A small audio embedding model, trained from scratch.
Model: 2.85M parameters, waveform 16khz input, depths [14], widths [128].
Training: muon at rate 0.0017, 5300 steps.
Data: trained on acted Russian speech (Dusha), 26041 training examples.
Rows from block 9, named by matrix and row number. Rows with one number belong to one channel. Each number is 128 + 24 x the weight over its row's rms, rounded and kept within 0 to 255. All counts start at 0. Numbers have three digits each. After the name is the row's rms in percent of the matrix's.
# filt: filter width-5 conv, dilation 16 (model.blocks.9.filt.weight, 128x128x5), inputs 104-127, a 5 kernel for each
# gate: gate width-5 conv, dilation 16 (model.blocks.9.gate.weight, 128x128x5), inputs 104-127, a 5 kernel for each
filt.72 095:149099151169142119105119079114086135095088104136137134129142118108101094138144080110160129170122113133146117103102114066151153099145115118171138097093144153104142102145104093109140141130149156125127129141140144206151106139155149152116114126119152093113161076137133120126127153119127122122082116156194113167127130127122132116148118092116128140141158122090118136
filt.73 104:166095161117144145117142124102126112097106103133155138141114153131140129111101132126162146152127112112158131117137117137157155139115154139153130088127133123124119107154102090150130138121154110129131123137150112130143103150123113102102104149119079107166121105113139141109106126145159107160093098148159127126154097137125109083172126125107157112125104120116128168
filt.74 095:146123115113138108136121145149147123138171123098123122137107134147134102142087114122119123143127115183127118147175122106086122088145156084108131154073129125115115073159126104133172146149138100147105157111143165115162101163107081119129088118095108141073137157125130162112123126118162111112111102112149134135143077167127159122125118092134094137102116180138130158
filt.75 101:112103094153095127141130138100145144154131109132124135134153165136118118094035111138135163172152123122128119118155142123127127172102124150135144105135108128184122132154120147128128117134138129166133110144131141123091138223088112137123155089144087114171107141161148083162138121130107100136126144154152133132153107097076131084122132158111122131107139132120167109
filt.76 100:119176125147127132115135147161160103139142114158132087140144127148132124131124114093140074113154124130149106155110167134124149101118142153125104128113148180119112113123106194082182117168103104112142116089113097137135130124174155142100142153155138127131103117144111095148079080139161197143077120079165146151124158098137142127148067126104151114085135125116102108
filt.77 099:136115161124138104150151138126118094130167109094158141111091128129092114165087096120140103138120167124147100159085163116105090122131112117113106133146145093150138110090172156109077144137167121097101132142139129132137111084122162141087111151155159131124114155107122115135099150124101109087143152137100180093088161107110096144170125140112154129118145079140136137
filt.78 099:125102135128132093173156117118116119134155087108107162107155143097101135127112113129143123098153118108121107131078074138107135152132126117121144115145101134086132126066160102128115107141139125133117129134147146129151104091156135190093152122151127147096127089134133109103172139132108088148064153095144126131099137164123136120143160165097145118103150143107155158
filt.79 101:101112131150133120118093110135101118132170090094141176167120113146122142170131081161106134105128150096147130139148141161134150109126158079108138115110124172154141119114144163132132142111153122135112118145120076119149120133123112144117158108137071137136124145138132112164120104173126150130105159126131149124118114120134106114149170151130153128103157071158085151
filt.80 097:127074164124081153152102127123142154122118125081135131162131141106099106109081113140138141137131096103107096139167126130157145115169137164145059115118113103123144161101107115102148125101131149062126114119146103113089122095121134112147105113121125146105133144146131127117115121097129124151152132148116106096142095097116157139152132172107130132156164099138138131
filt.81 101:125129105128127114128121115153169094121126166087099171144105137109192090126156120094154113141124107104123138151125104099083119147132122112150106116131118146095108096106057134127167130165122140120141104093160101103142150141076158152138124142137085122142172105137097153122138118141133077102088146152164110137076095137137123123144129092121117163147115111102131182
filt.82 103:139135140136117134145120156151090106171141130092093125111130133131150173167173175122155161099106117124119103141164149144178139156124136142121116123119141108114155130147154143099163138124129144121111113138138137103103130160127116130103147138082110145112097129145133152103153076102133133149115127129086108169153112105161152146128151127108086154101146146117106101
filt.83 099:117122107135124134124129136126173149094139113142138171105170102127108172094138095136099111137140131108122149108127145095137134121123114123159129140113152198101086159164135159123140100124087131134113136120135088127139099176126149100122145144119118101153121107145113103149135122144134151114161099149128149135130140148148128133110107136170134124178117101133115115
filt.84 099:189130116151150132104141133085155108123145129097145125085118085118099142167126157122095106145141123134120171105117151169097112133148112120156137132154122103126145116122122137112068104134125123132108158121160109123137142167119130158092126134127124122107143096095135105106181121118149082144188142098110142152130123158157117134168106157159132119090064112138120141
filt.85 100:139127154108129126141164110124142112131091144081101117115125128173076128133167108170125117104181167146114133084142090114095162100132151138141107139108086124118177164130146120105164133100138125117158135188160083128131131173148134136106117137132129110084097115057159169107133147134152159096176116138127108129158095143166122144109102144121100154118132123119139113
filt.86 096:150128117102123092119103138135136084175146131134111135160115147130159171116139111132117118102147132124104135180129095146156111072161131121158103164108146105134140124117128159125138154113107134102116089135156130086145158154115128118159114120112078113201122116161110125113121127149138113140141139084126105085132130151159129115145119106127136157128104087117142128
filt.87 102:145147173105115120100136117110133123117136154138164150157128156120118164101126166109179111149138109127158140112126082103118152129128123138112134144102120081137151145103142105157144169149153135131111160176157135155115124137088166118159125123160134186106158124137117107154151115105143128117125118132103113122125161111123152161138152116117084156125115134158143201
filt.88 098:111127123138135107076127134121129144140111140100101158154153099115169167100088123141135167131087153091136115134111131147128114109146121159117109166107140108108123107110128140107123142101132181123136100130182117129114148065182089145137134135147160138127122133108133134133079134166102141130131137108154145164128145125101110133103117121146139134129139133116170097
filt.89 102:152132166140148139160155154165106121169114121117146111119120174110144120158162118162138089107145134104112145114139125154126112136103144117091139092152144114136091114163126127174131132131122106115102102128177095071110075136130117131152131131111131142082158185132142159118135160171148076121128130116111133136110084153110062172108122122144123146125111143117136145
filt.90 097:098127120129146138132132104133111108141074120160088108127155099140117105194140130156153113097100149139160134129148125135154147137134130125159131131092098076089158132129094069114120169112140127132137118127146138134133121148180127121102121143099151129142152178087115093145117131110112126134157133108134110116134142107177113116119086110140124068129104119112119135
filt.91 101:116135134148128132136124126169185100096128133127131125129139129151104132165111166149128152141140133102101133145120145147129126107117167149164093130124147150090101177152139119161115142118116118130135147159137122098121097141163091138125120144162136130133129128133110087137174119188131111144106182135153101113091103157124136080098143090129149104088095115171120135
filt.92 101:138171155136150125130170065143107152140118120124092097127118107114093124118125169145135099146122152066124130090076097092156137136090130137117123168110133111122122147143144115086112136111162114156096096151102156094113118142110109099110159140158134123149159161162063135120121059094124170150155198157111132153142143105145166173119155149156114148108159111090107085
filt.93 101:095120100093112112111094173158155140148123114092150104152126124120140117112124122154117125114132146148088118109116127149118142090141104128168098131141100138148169110118122126175107132160176137115097121129179109130138099147130088111110136080091111129093089098107111124137156158153152123122146145108097116103155120115148148141124110103119127091097103125151154141
filt.94 097:157135119167077142121144082138132136147150093083092105147134107124100177177121117130117086137098165138121129102097122163157124094205113123138101124132174093087160109158144069149146163105142153101107111089144113091100120122193167082136128156104187105163137144086102131100135138068143090117132151139108132103164127136135142115096104105136120161126161106142117108
filt.95 099:161123079155145123125148117148130155099128113133152109135161123105125145179169113118134122135163103152118138136096129114135122112120095087127163118097161141148135104143111144142126126088118121107107137130193126115111116106192135129117146166141160130116099138152153121072152127129161187156163153124122137135138129132095138102131114166160138145053086106094157158
filt.96 099:153145101177149147159111113101127150126161115109104110134155155131096129131145102187120135102151118154171101126085095177135138121117084123139179115102144102095149106127140130109122153110110131136165136123146124183151104135148167157107192126150143104193131142112110093155129110163129124120131152144098119136109140124133178142122147106158125204107139113105182106
filt.97 099:171174113140144161162102157117157134121173133200099169133117149119132136088152153127146087120127124110120140111165123090121144118118121145098136154121079112089139116152126132157128140141145134112101099098165144102124120154147106135099130118163137115163133114131171070092124136168144133135131169086110097135102135105120144123114099129135138135124136107151111093
filt.98 102:094113129125114122092067103127125147096123097130106152136124099162156120142129155133127137181095116150125096112148117115181111109106146136129107158065161102135134140176157138150140149142128152161171151130125160104137178095155116139158128116138102105163142136122140112131125115128125132141126109120100136127140144124135119144086142133085107122082160188152118147
filt.99 099:090114125111129116121165151161126120131158127127128085083122159109089108143110126157131151108122115130121157110143131126091134149131161096142134178124110113094133145082102144122145148127133100182109162113128167059150109110127146112149088082104137112119131149107092113174131129123137092074143126102132135107121131129093093132112112149112099124149138143122161122
filt.100 101:143094108180120125198117118088145117097131133128122128091157127113133124127081100139110088099111160156171128132108166145133088162111115134144154120137157079160134129096168176138135157114120145094147145163102102144157143092136115141128149175130116125136159130142123109134093141131117121149103169123175152101123162133127102125127131121132142140168118102137110146
filt.101 098:140104128117126155124126092121146120178086168111132159130140125139174191081123120091168143116129105124094123137160111139110141124109097111217134145121113145093143078113114125132121149126129131122106116132120096131141115171093096060145150132159113171127124168110141103144124155092128144116146085110195114105146154114122129097089114130154133118125129095149143143
filt.102 099:113132138143126113093140118136111156112128093145093062111125138146118134124101096168153130149143108133154130122088115127144107091168105141136151186109133133126169112123125101133112118118124133136127132156117155116107132118094129167130102161133168116170146112091105101166128176161135104110151140132135143125149130129143111117147121078147123131117130101127131136
filt.103 094:147114145131108094164136106108122107166105119119105118099146176108053157107131104154125125115117115140136121129118166156134137118140092118133118132164147150123132134140144097153132130115130128087124128057106126097138129145156165085125139157129137139098108127124088152122151097093140163125116151140144103123158133155161098147101122143126134120107194139110120118
filt.104 099:078105144091189153094084148141141153119136133143108121152147124130130171111123089153133160141111136083150127127106151118157119109104135150127164161137125134123119118085145090107160122139120131094134152126116091139120144120117120121139121141131107128145150134125129159086145141122134119088111130124207112133133071113120133117133121140123128109142105143151106111
filt.105 099:151116121159133162122144148115127111088133086138084100136127112136088110149157132121118116136140147120149153147133155104100152137135154108135095098138119158127153133094114132123159124109146127096120087154093156165135101116175089109100125119111142112103120089139133119133114132113151117136109162143133148156126112098136119127132103101111127097159095135151141141
filt.106 102:107142113111121156112118087159115173150119139118184079143095159087092132140115151121135110123104103160148089117118130176108143115115115081081121165169116130105153139172129105110137139145118107153172121136130135158135133077126146138108117101121124111164130134147158058138149126109152157116131129150091120148135196122166144131096131144124105118111170127098130110
filt.107 098:120124152125145087158143105102164166143078156127126142161133087124158112152143134154100160124105152124109131159125119108145123149115132133127114121131092091111108098116094152114153073139161142151156129172136172120115128139121164136112171149183098136133114114129101121125152132092170132175111099152087097115144181123148133139094174137116091130096147125136124180
filt.108 102:157113154154115102108122156114071130088094155156172111117101126162111096154171133109123120155087124126169091132124106094097136089126177126156135098140116139119132121122151139125100114141094151164145126094135164167130133085109122109135121137132135111127088158128109096136128123067118117136073151136110114112160143145084123147087113164118123083108117135118069127
filt.109 100:116141125130132135153105119112111136159108104052133132113163130128119163101177135147111095075144151091167142136169141079124146115129132129133101119122124095144081106099119111139114084132123127137114137092118139130165140113159090111122133131117150142159153081182131120135156134111107117143088139134134099125174149094189134120097084091154158147158133152149115153
filt.110 099:126137160126136118098145152141164118101147137157137147166124135164174159175140138135119098105155128111118146122175177152120161118177114123127176123105094129142133128125138109141102149148126119180136165096154149111165079147111194153148131156149153154116150132147158105093142094121130090117136107148124072142156095103116123129125111152108138138109113159119162112
filt.111 104:137114097126110119140142117141113142113106118129121158112109116127112079149143113154148070130111118117102088135120135112156164133134123156155133144089119138139099120109154136103108108102122147115111099150111155146170095087169103120111129176151099141115101134102156098121102165122137135138114135182098117088133125134143150103121133119148122103089108127148117114
filt.112 100:132151104132140104121122132125125141139150130118123140130133082137071077164167119120193138114150120092118093128127157165101164097089150118177097151131153138105140158167138105119132093111132140115137129094107121122098121139167118101143121141121118094125138110115139141110165145148117135147116109165099132137123131075110179108107124142109093107127097099142087178
filt.113 103:091155175144125122119113118150079131138128175131119123132151160109148125154124126148123108159132140109162170090095116144117106106136134133122151112114115132148158154143165089079157088113149166168080147110128166107125153130177091130143129125075125177170164120135153106145128142126107106128135140141110097149164134132133075116105133145118161120113113157166126150
filt.114 098:117110112134102132100083103130152072107097093137144128150161123118103143126120123183136124100144127157127131109129131143177133121172146153121147077158118104127144133131148133114087117121091152120130191111154114092141093153085101115179159117129128117135062144147123123140151154118141166171135123146108083140172136129149115132130086112164093147109126124093179117
filt.115 095:091120148167144127119136161126146131154162112152160118122121125126086171096135160138120148128138123113095132099096107114162140089140102120118109152163127143117177117137108107120129137123129174123099180154116101167120134145148132088124127164149144144132092110139137140109106119135105128126165138141143143081129119119165142110137169126133173130143110150117128114
filt.116 099:112141139140101107128161131115097132126108095151145121078095158121106187099133109163097114152133098118124162173124140122108143113097090141121157088143127152111155108118181143118088141116121124133109143146120140132178130162100150195119121112148108131118136149147135104106142135154115176088096124104163112151095158161149102103122100105118145105161096155104137141
filt.117 100:105108106119110113117130102115164157100116131128149119155124131152140087147106212091119166136107136122099099154110111094139132092093101123130113102146163121119128130122135082133131138146100137102145168091130111145156103156104147145086143143131156090139141110117126099110139174134124126101098112127168190124132146133149171113122077165150134128156153136143161142
filt.118 099:146095148122142128118149120096088119129132173094150121152131139146131143102136121115161159148167102116136103097143158118138165113125164170139093122109166131138156129151137131111114144124102144147119137092139085123138110138073185116089104135116184094131147151153149131163118088135123148114110143144155150122131132150084153150119135129144150131174162125132172134
filt.119 101:094110136130153178130146088145115126160129164157102113160122141139147193122120142100129118140136109118148149145168137116090135124100106093151093133149100089112150149182135149083095127111136108119146119151123124127164152115087100088156106126105102167154151151138134153097092145130083121148138082145159065138137175140155149103162163129147116150130119144123162081
filt.120 099:119119111123092171140118125110209126134088111085121101143128104144132140116131096146128118107120150145141095099137147156127096118115080119138119130091128098135129102130103140082129086130081125115149123146161111132112126120068118123099080094164162101157093100163132144171118110148145113134107110082145129136123138100113123131150094120128119143131119157111097069
filt.121 102:101158098150119113132136128088145118139141117151114133131150136078129170125082148117079123149162123143160138139149133141147095119122124163100158117110105116148122125121131124167153133113121150160140135112133100086102118171064106140118146131119101123171116150114134172130159115127102130119157134136181080125120112091166095108116085176101141125133165119134117118
filt.122 103:130126138096108111139099155128058144152135098117100092148138115106110147104150152147119190111115131154143113160108140156124122134134099154151091096167142156095154134090101163127133121139092121115134122146122120154153086183138138114102147096129152134144102140104112136134140137136109121110144172105134142165074119114117153145121152155137133178110200136124110124
filt.123 099:108144160111122120126116122119116148163106135118073146076129095086149145113133139154103103140140124110127133123130153116131120115139131137131134139119132136125074146100156148139150158130101123122139141104145142111124104113124157145164165153115108112085094088107124125139114125132082098126098151091147164145178124123144185107136132172133137119190118122117149106
filt.124 099:156137142165143143096180158162135098135132123103147143119108088119096136147104154138123089151139169085143117154083143171137140122168106131144128120090107154112172139141143144103130137111132142116164146117196084070124162140152113104141089130085075143158139124132136140139109164161165099143123156120120125093168118143141137093120107147150110087147131139151089110
filt.125 103:140142110103131120146112108132128150165106178148161151128122158086170115075158138127130115128155130151145150126164131110153103135123117123099132128107134129130189139134139127106143114118174137137127151155140111087106127166126116077124134119131112118094097100160123154120152135126138168180098116093134136128154111133127100117163126131142110124127094134110138145
filt.126 099:156106125167118138128131133147138088152118141142131146133139154153099099147167099105182145090149149102154164113085144116169088111141167114096138097115156132142136140173074117159133155137131127155098155139137150122176134112148169127132143111093123091122146113118140125156121129151154131129137175121107088105113120104170143141114145062070157093126124136128128131
gate.72 096:141158150108147119127127124143137134095150132176071095169052109163106143112160097125124127144173102126071032114111158111104123105125171187090098134175116124139160136159135139126089180121128164136135131129099112115122138133113108150136097088143112147105135161127101157113124129122147127124141138161146153135148112135131140146160147131170121125125161127118115127
gate.73 100:125105107137113121126120102120136150168136118123125086120105120146133129126170134094130118116120088149083151125153123135099136131136115155140124109156122173163137124093133091124122143145137125148127137121123085095148102134064115118180134140128146107149109145180109150133156166127128100109149060157177163137143145163107113141134130155149120145135096107151073145
gate.74 090:128098128133135144144135140134130128144113175122172141118102108176112071120108121130130160132171103137136157170110122151067123130120117157141156091210130134125138132103134140148097136182097111125081135162119098104158109138137140126138114122129150111095152154112144142076138101140102155098113169136159148095103167152115145153116122147143163189142133142103142164
gate.75 103:101145168144141094113139183162143131178123147127148147096147121160138111156149106141154114088093104160098151169109107085113109130128105117138143096102102158130148109096096123178149153155145132114143110120165153076114126145171126123129106122145156125140124126157117074106119092142140144090132112142136123161124118122132103122146147097135079156135107144114111169
gate.76 099:163173100132086140144126111152138145135144105119111146124110143136134133087118129125152112108139107106118105087081158137145122143130099132086152090145143126100136119146142116120108121112155150112155119144123118148143167109178127156117103185114106111112124109105120180100054113157132136147110148142122168113123103140170166148147096116066121133120185111104094101
gate.77 098:134156102124085140133167170124123108120113118126120142103136107167122125116135132144119142139140136124127121108112189123128121099124109162119170152172142138115095102140168137113111104131089108154126145122128150130100147127144114115129129146166093134106108106092130131140147124185114137136112107099134118146088111133137141159113136120142131113134097151088146170
gate.78 096:140151131120152134120156156124142152140126136113132116102124144098114102106074111105158173115142159153117124123086098130166106111089122131117140117152130108116113153102110123150076127098116153108144082172162105094118151123151088098130150152156151188155176171110126149094115137106127154126122104110087134147143121145148118151110120153144095122152123128125170166
gate.79 097:099159147106126126117132122172135115143133182176150122108117143105154143145091161105089118092130138133150101111105103104126104141127121135115158152128106147135108141135094098174176153139122091114158115151134159155105109114151122096139139128106141147122153139151136085122119123144150164118153160146167118144141127147123128125128140102123109124128123129097132088
gate.80 097:136121130132129122119140150143115172141131128142114106096078136124155087124141091127140116136078124159124140116107110085129141130126143147132122141118117120138116144150132156143152141117089119108100195133115121109137152108174137120132090145115132145135145198109174114100149176146107150075106062124141109123140185148104111131121152123133130097119117135144098121
gate.81 103:143154158124128141178116144162125143116152133138135168118131145130153151110130159106135111127131160113111108167108129123137100114103183154102105121100127154104073099085115175120182152153150136067168114122137106136101146132094122086136144116115104130166124135147149106091038128098118154138146153141148081118124130112153147141182161074083146150115158123130120125
gate.82 101:070132127128122144121138127136139137113143147125139128116089135140121103131073136095111141186125151136116129145101094109133131129093115120125144217118124120158133154151121119076122117160135139164145129086133093158098134078147131160138086117142108143140130155142093127123124130137119121084095127206067102126121172114098103136111164138146110158136131133127118112
gate.83 102:136108175126115136096112118126120129162081119122150134129143164151094154074114146144144102132166149098118109118134133102147106096151107132099159140114140165177156160158145124149170133149117144129119145124136109155163137127172120150112153137158126148112158122147143086157139133154140107175105099114127103170110149139148089162133105119084161123124133149098116097
gate.84 097:097103131087125131137105135123079151129121129127100121132127134107126110118121147145078121146111161141140138165087123134109135133132104111104170122112152145117089168141169092135128130130131141133158124120129158137112164119170172120147108175172101179129159114170094154155119144145141120106126130125104127140127127132148093130145136092114112065147135158122146132
gate.85 100:119164110112107129135109106130144142169192135117122086157120149156099142162122146110091107129118113139141110106127071110056123117131102134135134131126164126130131119138159113139129133096134145118093151091148125142113114103136117139139066127106163125149122134109130168165149118126203089115143110146127133148170108131090148138127101165144168137135140136127133133
gate.86 101:080122123102106141082139116110127145159116130133126130116132139114180131102132158065097129144137142103159125143126144107086135138117127084170124140149119183098166124110125123113139138144126154149126122126124122115117108095122102105134130128137111129081148165181131115134138108074097120110095117114163134156118170130123150156132138104161187105119109081120094115
gate.87 100:080125096130088115100176151126146160164125137107094080091121150088165167121141113086083051107140112113117134114097141109099124148120151093115152192156124172179126184115091145145136150124181085160135147123125124140115094111128107123136120107077105122123123163141137128153128154106162120101084108127125133136176105129089141140100105128129107123120122131100115146
gate.88 104:146124099151134144086136117159142133159113133150142137167130087155118147183122135107148120125123103178137167150129178124127134122132131130147114120100116141121167120135081113140174164155156166118098125129147117121126094126131149139134135162120143105156152129111114111133089106121123136133135177115136172150128153095128075140113103128126115113104106109178102147
gate.89 103:123125100121087108124134108140138156178141154097115189159142146152142147099106132088212111137104152113152121108116125095133150147107104118123122122133146137116116106134131119104128115111124123177108102153100179132191114154179124151177110142117150160157148132165121139088130104148107146150142129122133107129116172136136096123121159082148103117106123155120107104
gate.90 094:121074134123069123166141113141108146201156140129123090112106144126155128129122119132145154116157078128130130128143137187085124143138108126152134118113174133136146140127087122154108143143124102152149153139097130174101126143141126103103113152152140149124071134183157121149133141131101128127132138125082159131098124108115073147114116106151153154130139113104110152
gate.91 103:169122140143086134147130101119125109101099137147175147123166123160085141160120086128140120112135143109136135084117172135100132108097128121156126132129126165135144149125115131105150116120139146138090131100117136158134085153130101084089110136112058104141189125127192105132105103107127119126140128062123127133136134086112134091103141106125173076111113118117144150
gate.92 099:108131112127188142112151108123128086094140127177168117154092126156150139135160138114141138115135165129141134119111110104116153127155134162155092135132159178157164168100091101145132112172153131116092136160123088157140171113127138137138109152149130094157121103144143177112107112127106157084125138125108134074101129104131133116110118135128121139160090153160124091
gate.93 099:111102129135116140142087106100110127149083126132114182127141138140118121173106138168085122133131142152153185104153128126128108162127101142163137129142100111117097096092078130109124140101172103133112118153159104101117097125142098117102158146133095139143138176093140139146124130155127100125137138098163087121096121126135124113116137132129154130134080093131130158
gate.94 098:111162109094099134120132124150143152094148125141144100107140151115120126210110148148115155142118129171106152133111135177147153106129119113104164121139140138119150110144162108127118147130107148102129122137156143146165117171117161140108141132125183127142110097117100116065145134103136144086138130061127159128137157160162150091089113097131132176080158151112152170
gate.95 097:128074128137175124129121165104118146115147138111101142120125134103126115123161144101108140114105141125193094158111163153116158125144155138118159091103159145109122164130140104140131119119088132164135130120154117134143131137131147139117131125122100153044121125159105108160185131108129112136122129173095123112121075121133120124089154138137130110135144122113163144
gate.96 103:140130089109117092164119136141094145144098097138135134121146100129129131108138137151152101096128096146128117096146085109111158139089132110139120169138144124099173143127149156115190123132128130150127110138129118172134094157082141128148101149120116154132163127104095145118115132102151126095176155117135142119110107142085130163144118151095127141101131130123102121
gate.97 101:163073138112124176134119112080148168119125128099182137156096136144140175118156082118112150111106142140125076145132098132146129097125100125111162134122172123153150159195159148145075121093147141107111113113159106139139172146111162115134117138147153123134126124082162170118142099084124123119088111103135123124141098148139128125104090102070103117153133137156148116
gate.98 097:170127130125110173151147169170123134128137121109150147154112176151139114128127120100137122135172187137119152118135126101181161099109135104130136114153127143139109111143169148094154135152106125128133144100072127168129125154162161097103140149160115097127127119155133127108126137098120165085127131149109139097146146122157149122146120100171118140087148144103113096
gate.99 099:137127133102133121124148162139114100129127132149138124177144132128127103125127111117137176144143126144146144149107130134134119095157075124126121124119153154129159118160093137132114123164131130143119103129130139104119136182143130127177117126143146157119124089153135116162147107154134178117140136169116154146136147111163109090116130151162130120129111174128135118
gate.100 102:167133125130086139112112143114115142142149127110140141178168127103111117159163103146111107142132124160129153121094103133098163123135091120127148107143143102111139120114091105164112145162134129137110115117115129103160103134136160154114122113152136098116120089163100119158131100128151092099121142159125165091142102114110117145143129109103128138146131143162111165
gate.101 098:150163132127124129134120123082163108106110122118114118127117094103127102160130107116142114139140123182152144118132144131155081122120102150091148129168161116123104162112121099119165137103135092139124118130135100111116100131156141159128105155114122110121144126133120124164119107080121125108151129126116121145118131128055137112129145149159120133168066128127102112
gate.102 103:122112169099098170092151170123139063143126127129098107124172195140131113160072094154118100112127104124105115108134143128131098121125126114135107153126127118141129156145113143100153129129117120147145152118116141145133187122111114117156104116120143145152111127126132163151153128151087128102121083111116102144127136138150095111129073114120105141081160147149096129
gate.103 103:112112116141156114150093134103146160150116137137140122119075142126157093135140143103155121124133116133136122135131111071114132133131112096134114128169106126106137109133132143122114123115139110100123157124126092079161149137126161123132105162111116159098133075149141106095130139147129117093123082117136094162103144149154117139147105115107113132123149123098067122
gate.104 098:144157120151152150148100116104133147130112110115113132141146154114117119103133178120156100118131149185117144124131121164134139107114129144105140142109102110126120181125116097084150122152106130097145122154084110122113151124197096167109115164137137151137116134127139172137150119145099137093121114117103095121121127167111106142154131114112189097112157084113147113
gate.105 103:130137118114125103152119142156084155133131127117108151146063142142099146157143193130147124111118117138174120115151115102079108147122140121138132141161121135127128130149106104087156136130172133114074118143133139134166104127133139156123077118128120123143148132092173113134141119132103130191079084167102138133109143128149150119116154103122147115144111110111131119
gate.106 102:101110114085104135150108111090126161129138146145119101136115159146113151116115110164194165142094118146141111152105160169118130128127091110119148147129151128172153108141142109122090105120160134105113125143159101112140168155094129136121137145137057156096117140113126139161124131154140127128132109152116116159119146122137131133127189123113096080141151098141101140
gate.107 096:132149137129124147117127151105128152145147123113152091125162134111114160142102099114106127121109094173125115107131125136141089098145101142122155123133126176141149174176114167135078144135100137083110098106151125098161137060168106140145076149169154175105160130161117163102083139133109132130113142083088106128156122124123134081121129101145152136141121118132119159
gate.108 102:115112103124160164138154130146124105144151165106119162128071108118156131090097118128132099133159165113118089117132104108153133144141098158144141137151124162133150122126164133210108111134137122101153156099147078111151133168132137110123110127119125106079158132162144105109137125134128102139111119179195098135133092188114106105155117135107128127138101115107113116
gate.109 098:143093108128155080131164134138150108153174106137130126120128138134168118102149088132151150115131110120121172134156142118149152067127118101145096139151137135149145126119136125138156119140128120110097152134114128134115105130112124117112135079114139131124126123111112162152123166105138124091111130115174147119132167127106139145121128090129111087117119128159074142
gate.110 096:079105142116167135150180165121146143152131130144130142139114130140141137113102145105155082109133153108100087115129149128127095156134089140113136087100203106145104119135101121126125136139099095135115109132105089134100113138142112125112135127123176146143111153138142163118144143142171129126145149095124113144123115174129119132112100116137115106134111126123093159
gate.111 101:120151133178161142139152156133118157134126103095098136087158125124108146143132132140090124128070122133158098113088134125089133148112139171146110141109125125116107128110119122116138093123158146123134084140139142109098114126134094088084121145105102121150152151132144128138148129117082069150116168145126105111112093141131116124129110137116109118116105086144160119
gate.112 098:123131149145155144099100125145153136133079151116133170121125088101100131133110122165129158153114122110139126143113135146154134121087121115127127141130136128135116144096120128087115138148172123164110106126113147109142150091104120127159105117132137152100158103143168061127154115095134134127118138144109149116107123156163150116041181114110114141118090169110116149
gate.113 109:150139121128071111146132127136141149103123109140135137112112111141101151128167128167125185133118125123075116115128147157139134103129099162093102143136101112144169172114119112118137154150088120092171129136119103087159128120153091138129137158154161134146101118123119119120129099094125154124098175118088144129135158122139119150097143183101107149092158137124150088
gate.114 099:124141118125147126109111110118134078137118143126100134173126117088153098172124149115119126147136149113147175125118123119123135126130173058149136162105119112155121180128090127136116147127150142165148081133133126154105163097133165130116100128146094099140152139103153184189139131127139078134150093132062106145143111163103096117143141115126100130154131160095127158
gate.115 096:129114118133139103126170193125131138126173148156132100126088162118188127105138125133131093109161151102153174122122146076150108147157095102152146126129101117150148128145122094138127152148124169100102105108175099114084152130156101115148133136120136128153117127141159141109144107149174131114146105117157110121142127137115126142162134120130158097105106096148121108
gate.116 100:130135137098106121129109161135135133166137143101156143139117205162075118118137138136125108111117126116182101142127069106134123102120134128128121131129148143147143130129106128143164097114147159098122139158137136171114149161136115102128124111085175152111111118124124146139113116139151127158143126144134141127130146123149114128135165133105113109170140152129125136
gate.117 105:100147183098113155179093134174128153128077113124078146148122118177128158104093111134138104134105137131106120152151116071112116125127113146110067138115151132132140120082147115155156096106120155138133153133138151108110156115122089127154093085090143151096088150090112160124128114108138150128130115139139130123121124133112141137137130149163106133099091170151089138
gate.118 100:090122107123132137106101089137112157091112152158069142104154115110138117160071126094169083130147134115095091136157134152151165131127170178147081136183172158137172185132106154079152134158100097161159134133064111111084136144142110122156168155122134131128114162129122092194137104125119118128108129150131121154099180148107126113151124140140134120117087122156099153
gate.119 099:123148122095143162139161164139153120131167142133133157157138130142107146074093151082140107109161128151138130086128127089128129142103119146120132113163154123113152132118165146130145145114121175143088132134115146108108113160102101171164132147133141097112093144142131079139140128145077181104156155146115147139105122134136161122143130179135125079075177167101137087
gate.120 099:156129153107139149133142147152117131123134136099108107111104149133152094140142096146113145114125111103101139102127165109163146128123144111137129141153189115153127131147114117108143147119106128099166117130107107173142149089140136070160139110119098158132125090122116169167099106107115099116100105108128109109110130131134140125122118085122125132150169105131155171
gate.121 102:135126121135151110122104131133145132130086169159143152092164150150137161100099082139127215117185118127123146146144115103106134143132165106130115083110091121125118137142137110140107112079161098168113113100109146135190119179057131143108158096142122099114099155119153122147137102117115112124111127113138101154124143130147134158134163143087118101131160169102126116
gate.122 104:131165096121112163097130124125144126129129132093156152141144139202173133113135109093101122118083136104132141146152087106126108130117093131105119162165130122169167138124129117156132120178143138154139091129120138137149096141127124120116145115134148119119147138105165102161100084135147153118112120114086139147153146130121131119107146098071160124094124122122155143
gate.123 095:133070099107170123128101085109111148134117130167153157092127135147128079137154113166116142111094124107145121111135071106097122129117096095144139167148119104090134138146147117142104156110131113125150140141117103139136120123126105169111121138144141095106152134064135093139179208154125153120099112169140149132109100125132143114133143148125158119173104097138130118
gate.124 100:136148117103172122138098126137147132144150121106137158129112086154169128137159099102153111128097162097133098143127149160077146109130119176127086149091119149114171137143136171103156146127131145144151119164125123088142172158175188107161125194157134131123123118121150107127135102132139146139133087128132151100174135148182152137158126167148097133111119155106136143
gate.125 101:101085102144156115141110120162099129114129105153106120116134126155089099139137098180094156118121140134106114091141120160096165142115118106142165143082127144149146137161143063130132121130101131168125117120133126079122136091130136100103108149136133144130133157147149125114116109100136116156168147136163100099143166131129142131098095158122163096139148140074129129
gate.126 098:103111135147151158130126133187139096115150135119082149133120139112152116115061100168166118115119120120124143107158113141117121131115136174132083105139166120109106149136154111121154120150132106118124143110151175126141119131132169121135113153138098150142147120144147115106138135106174118101085141168125115122181083146110078094139140113123136137151106133151142137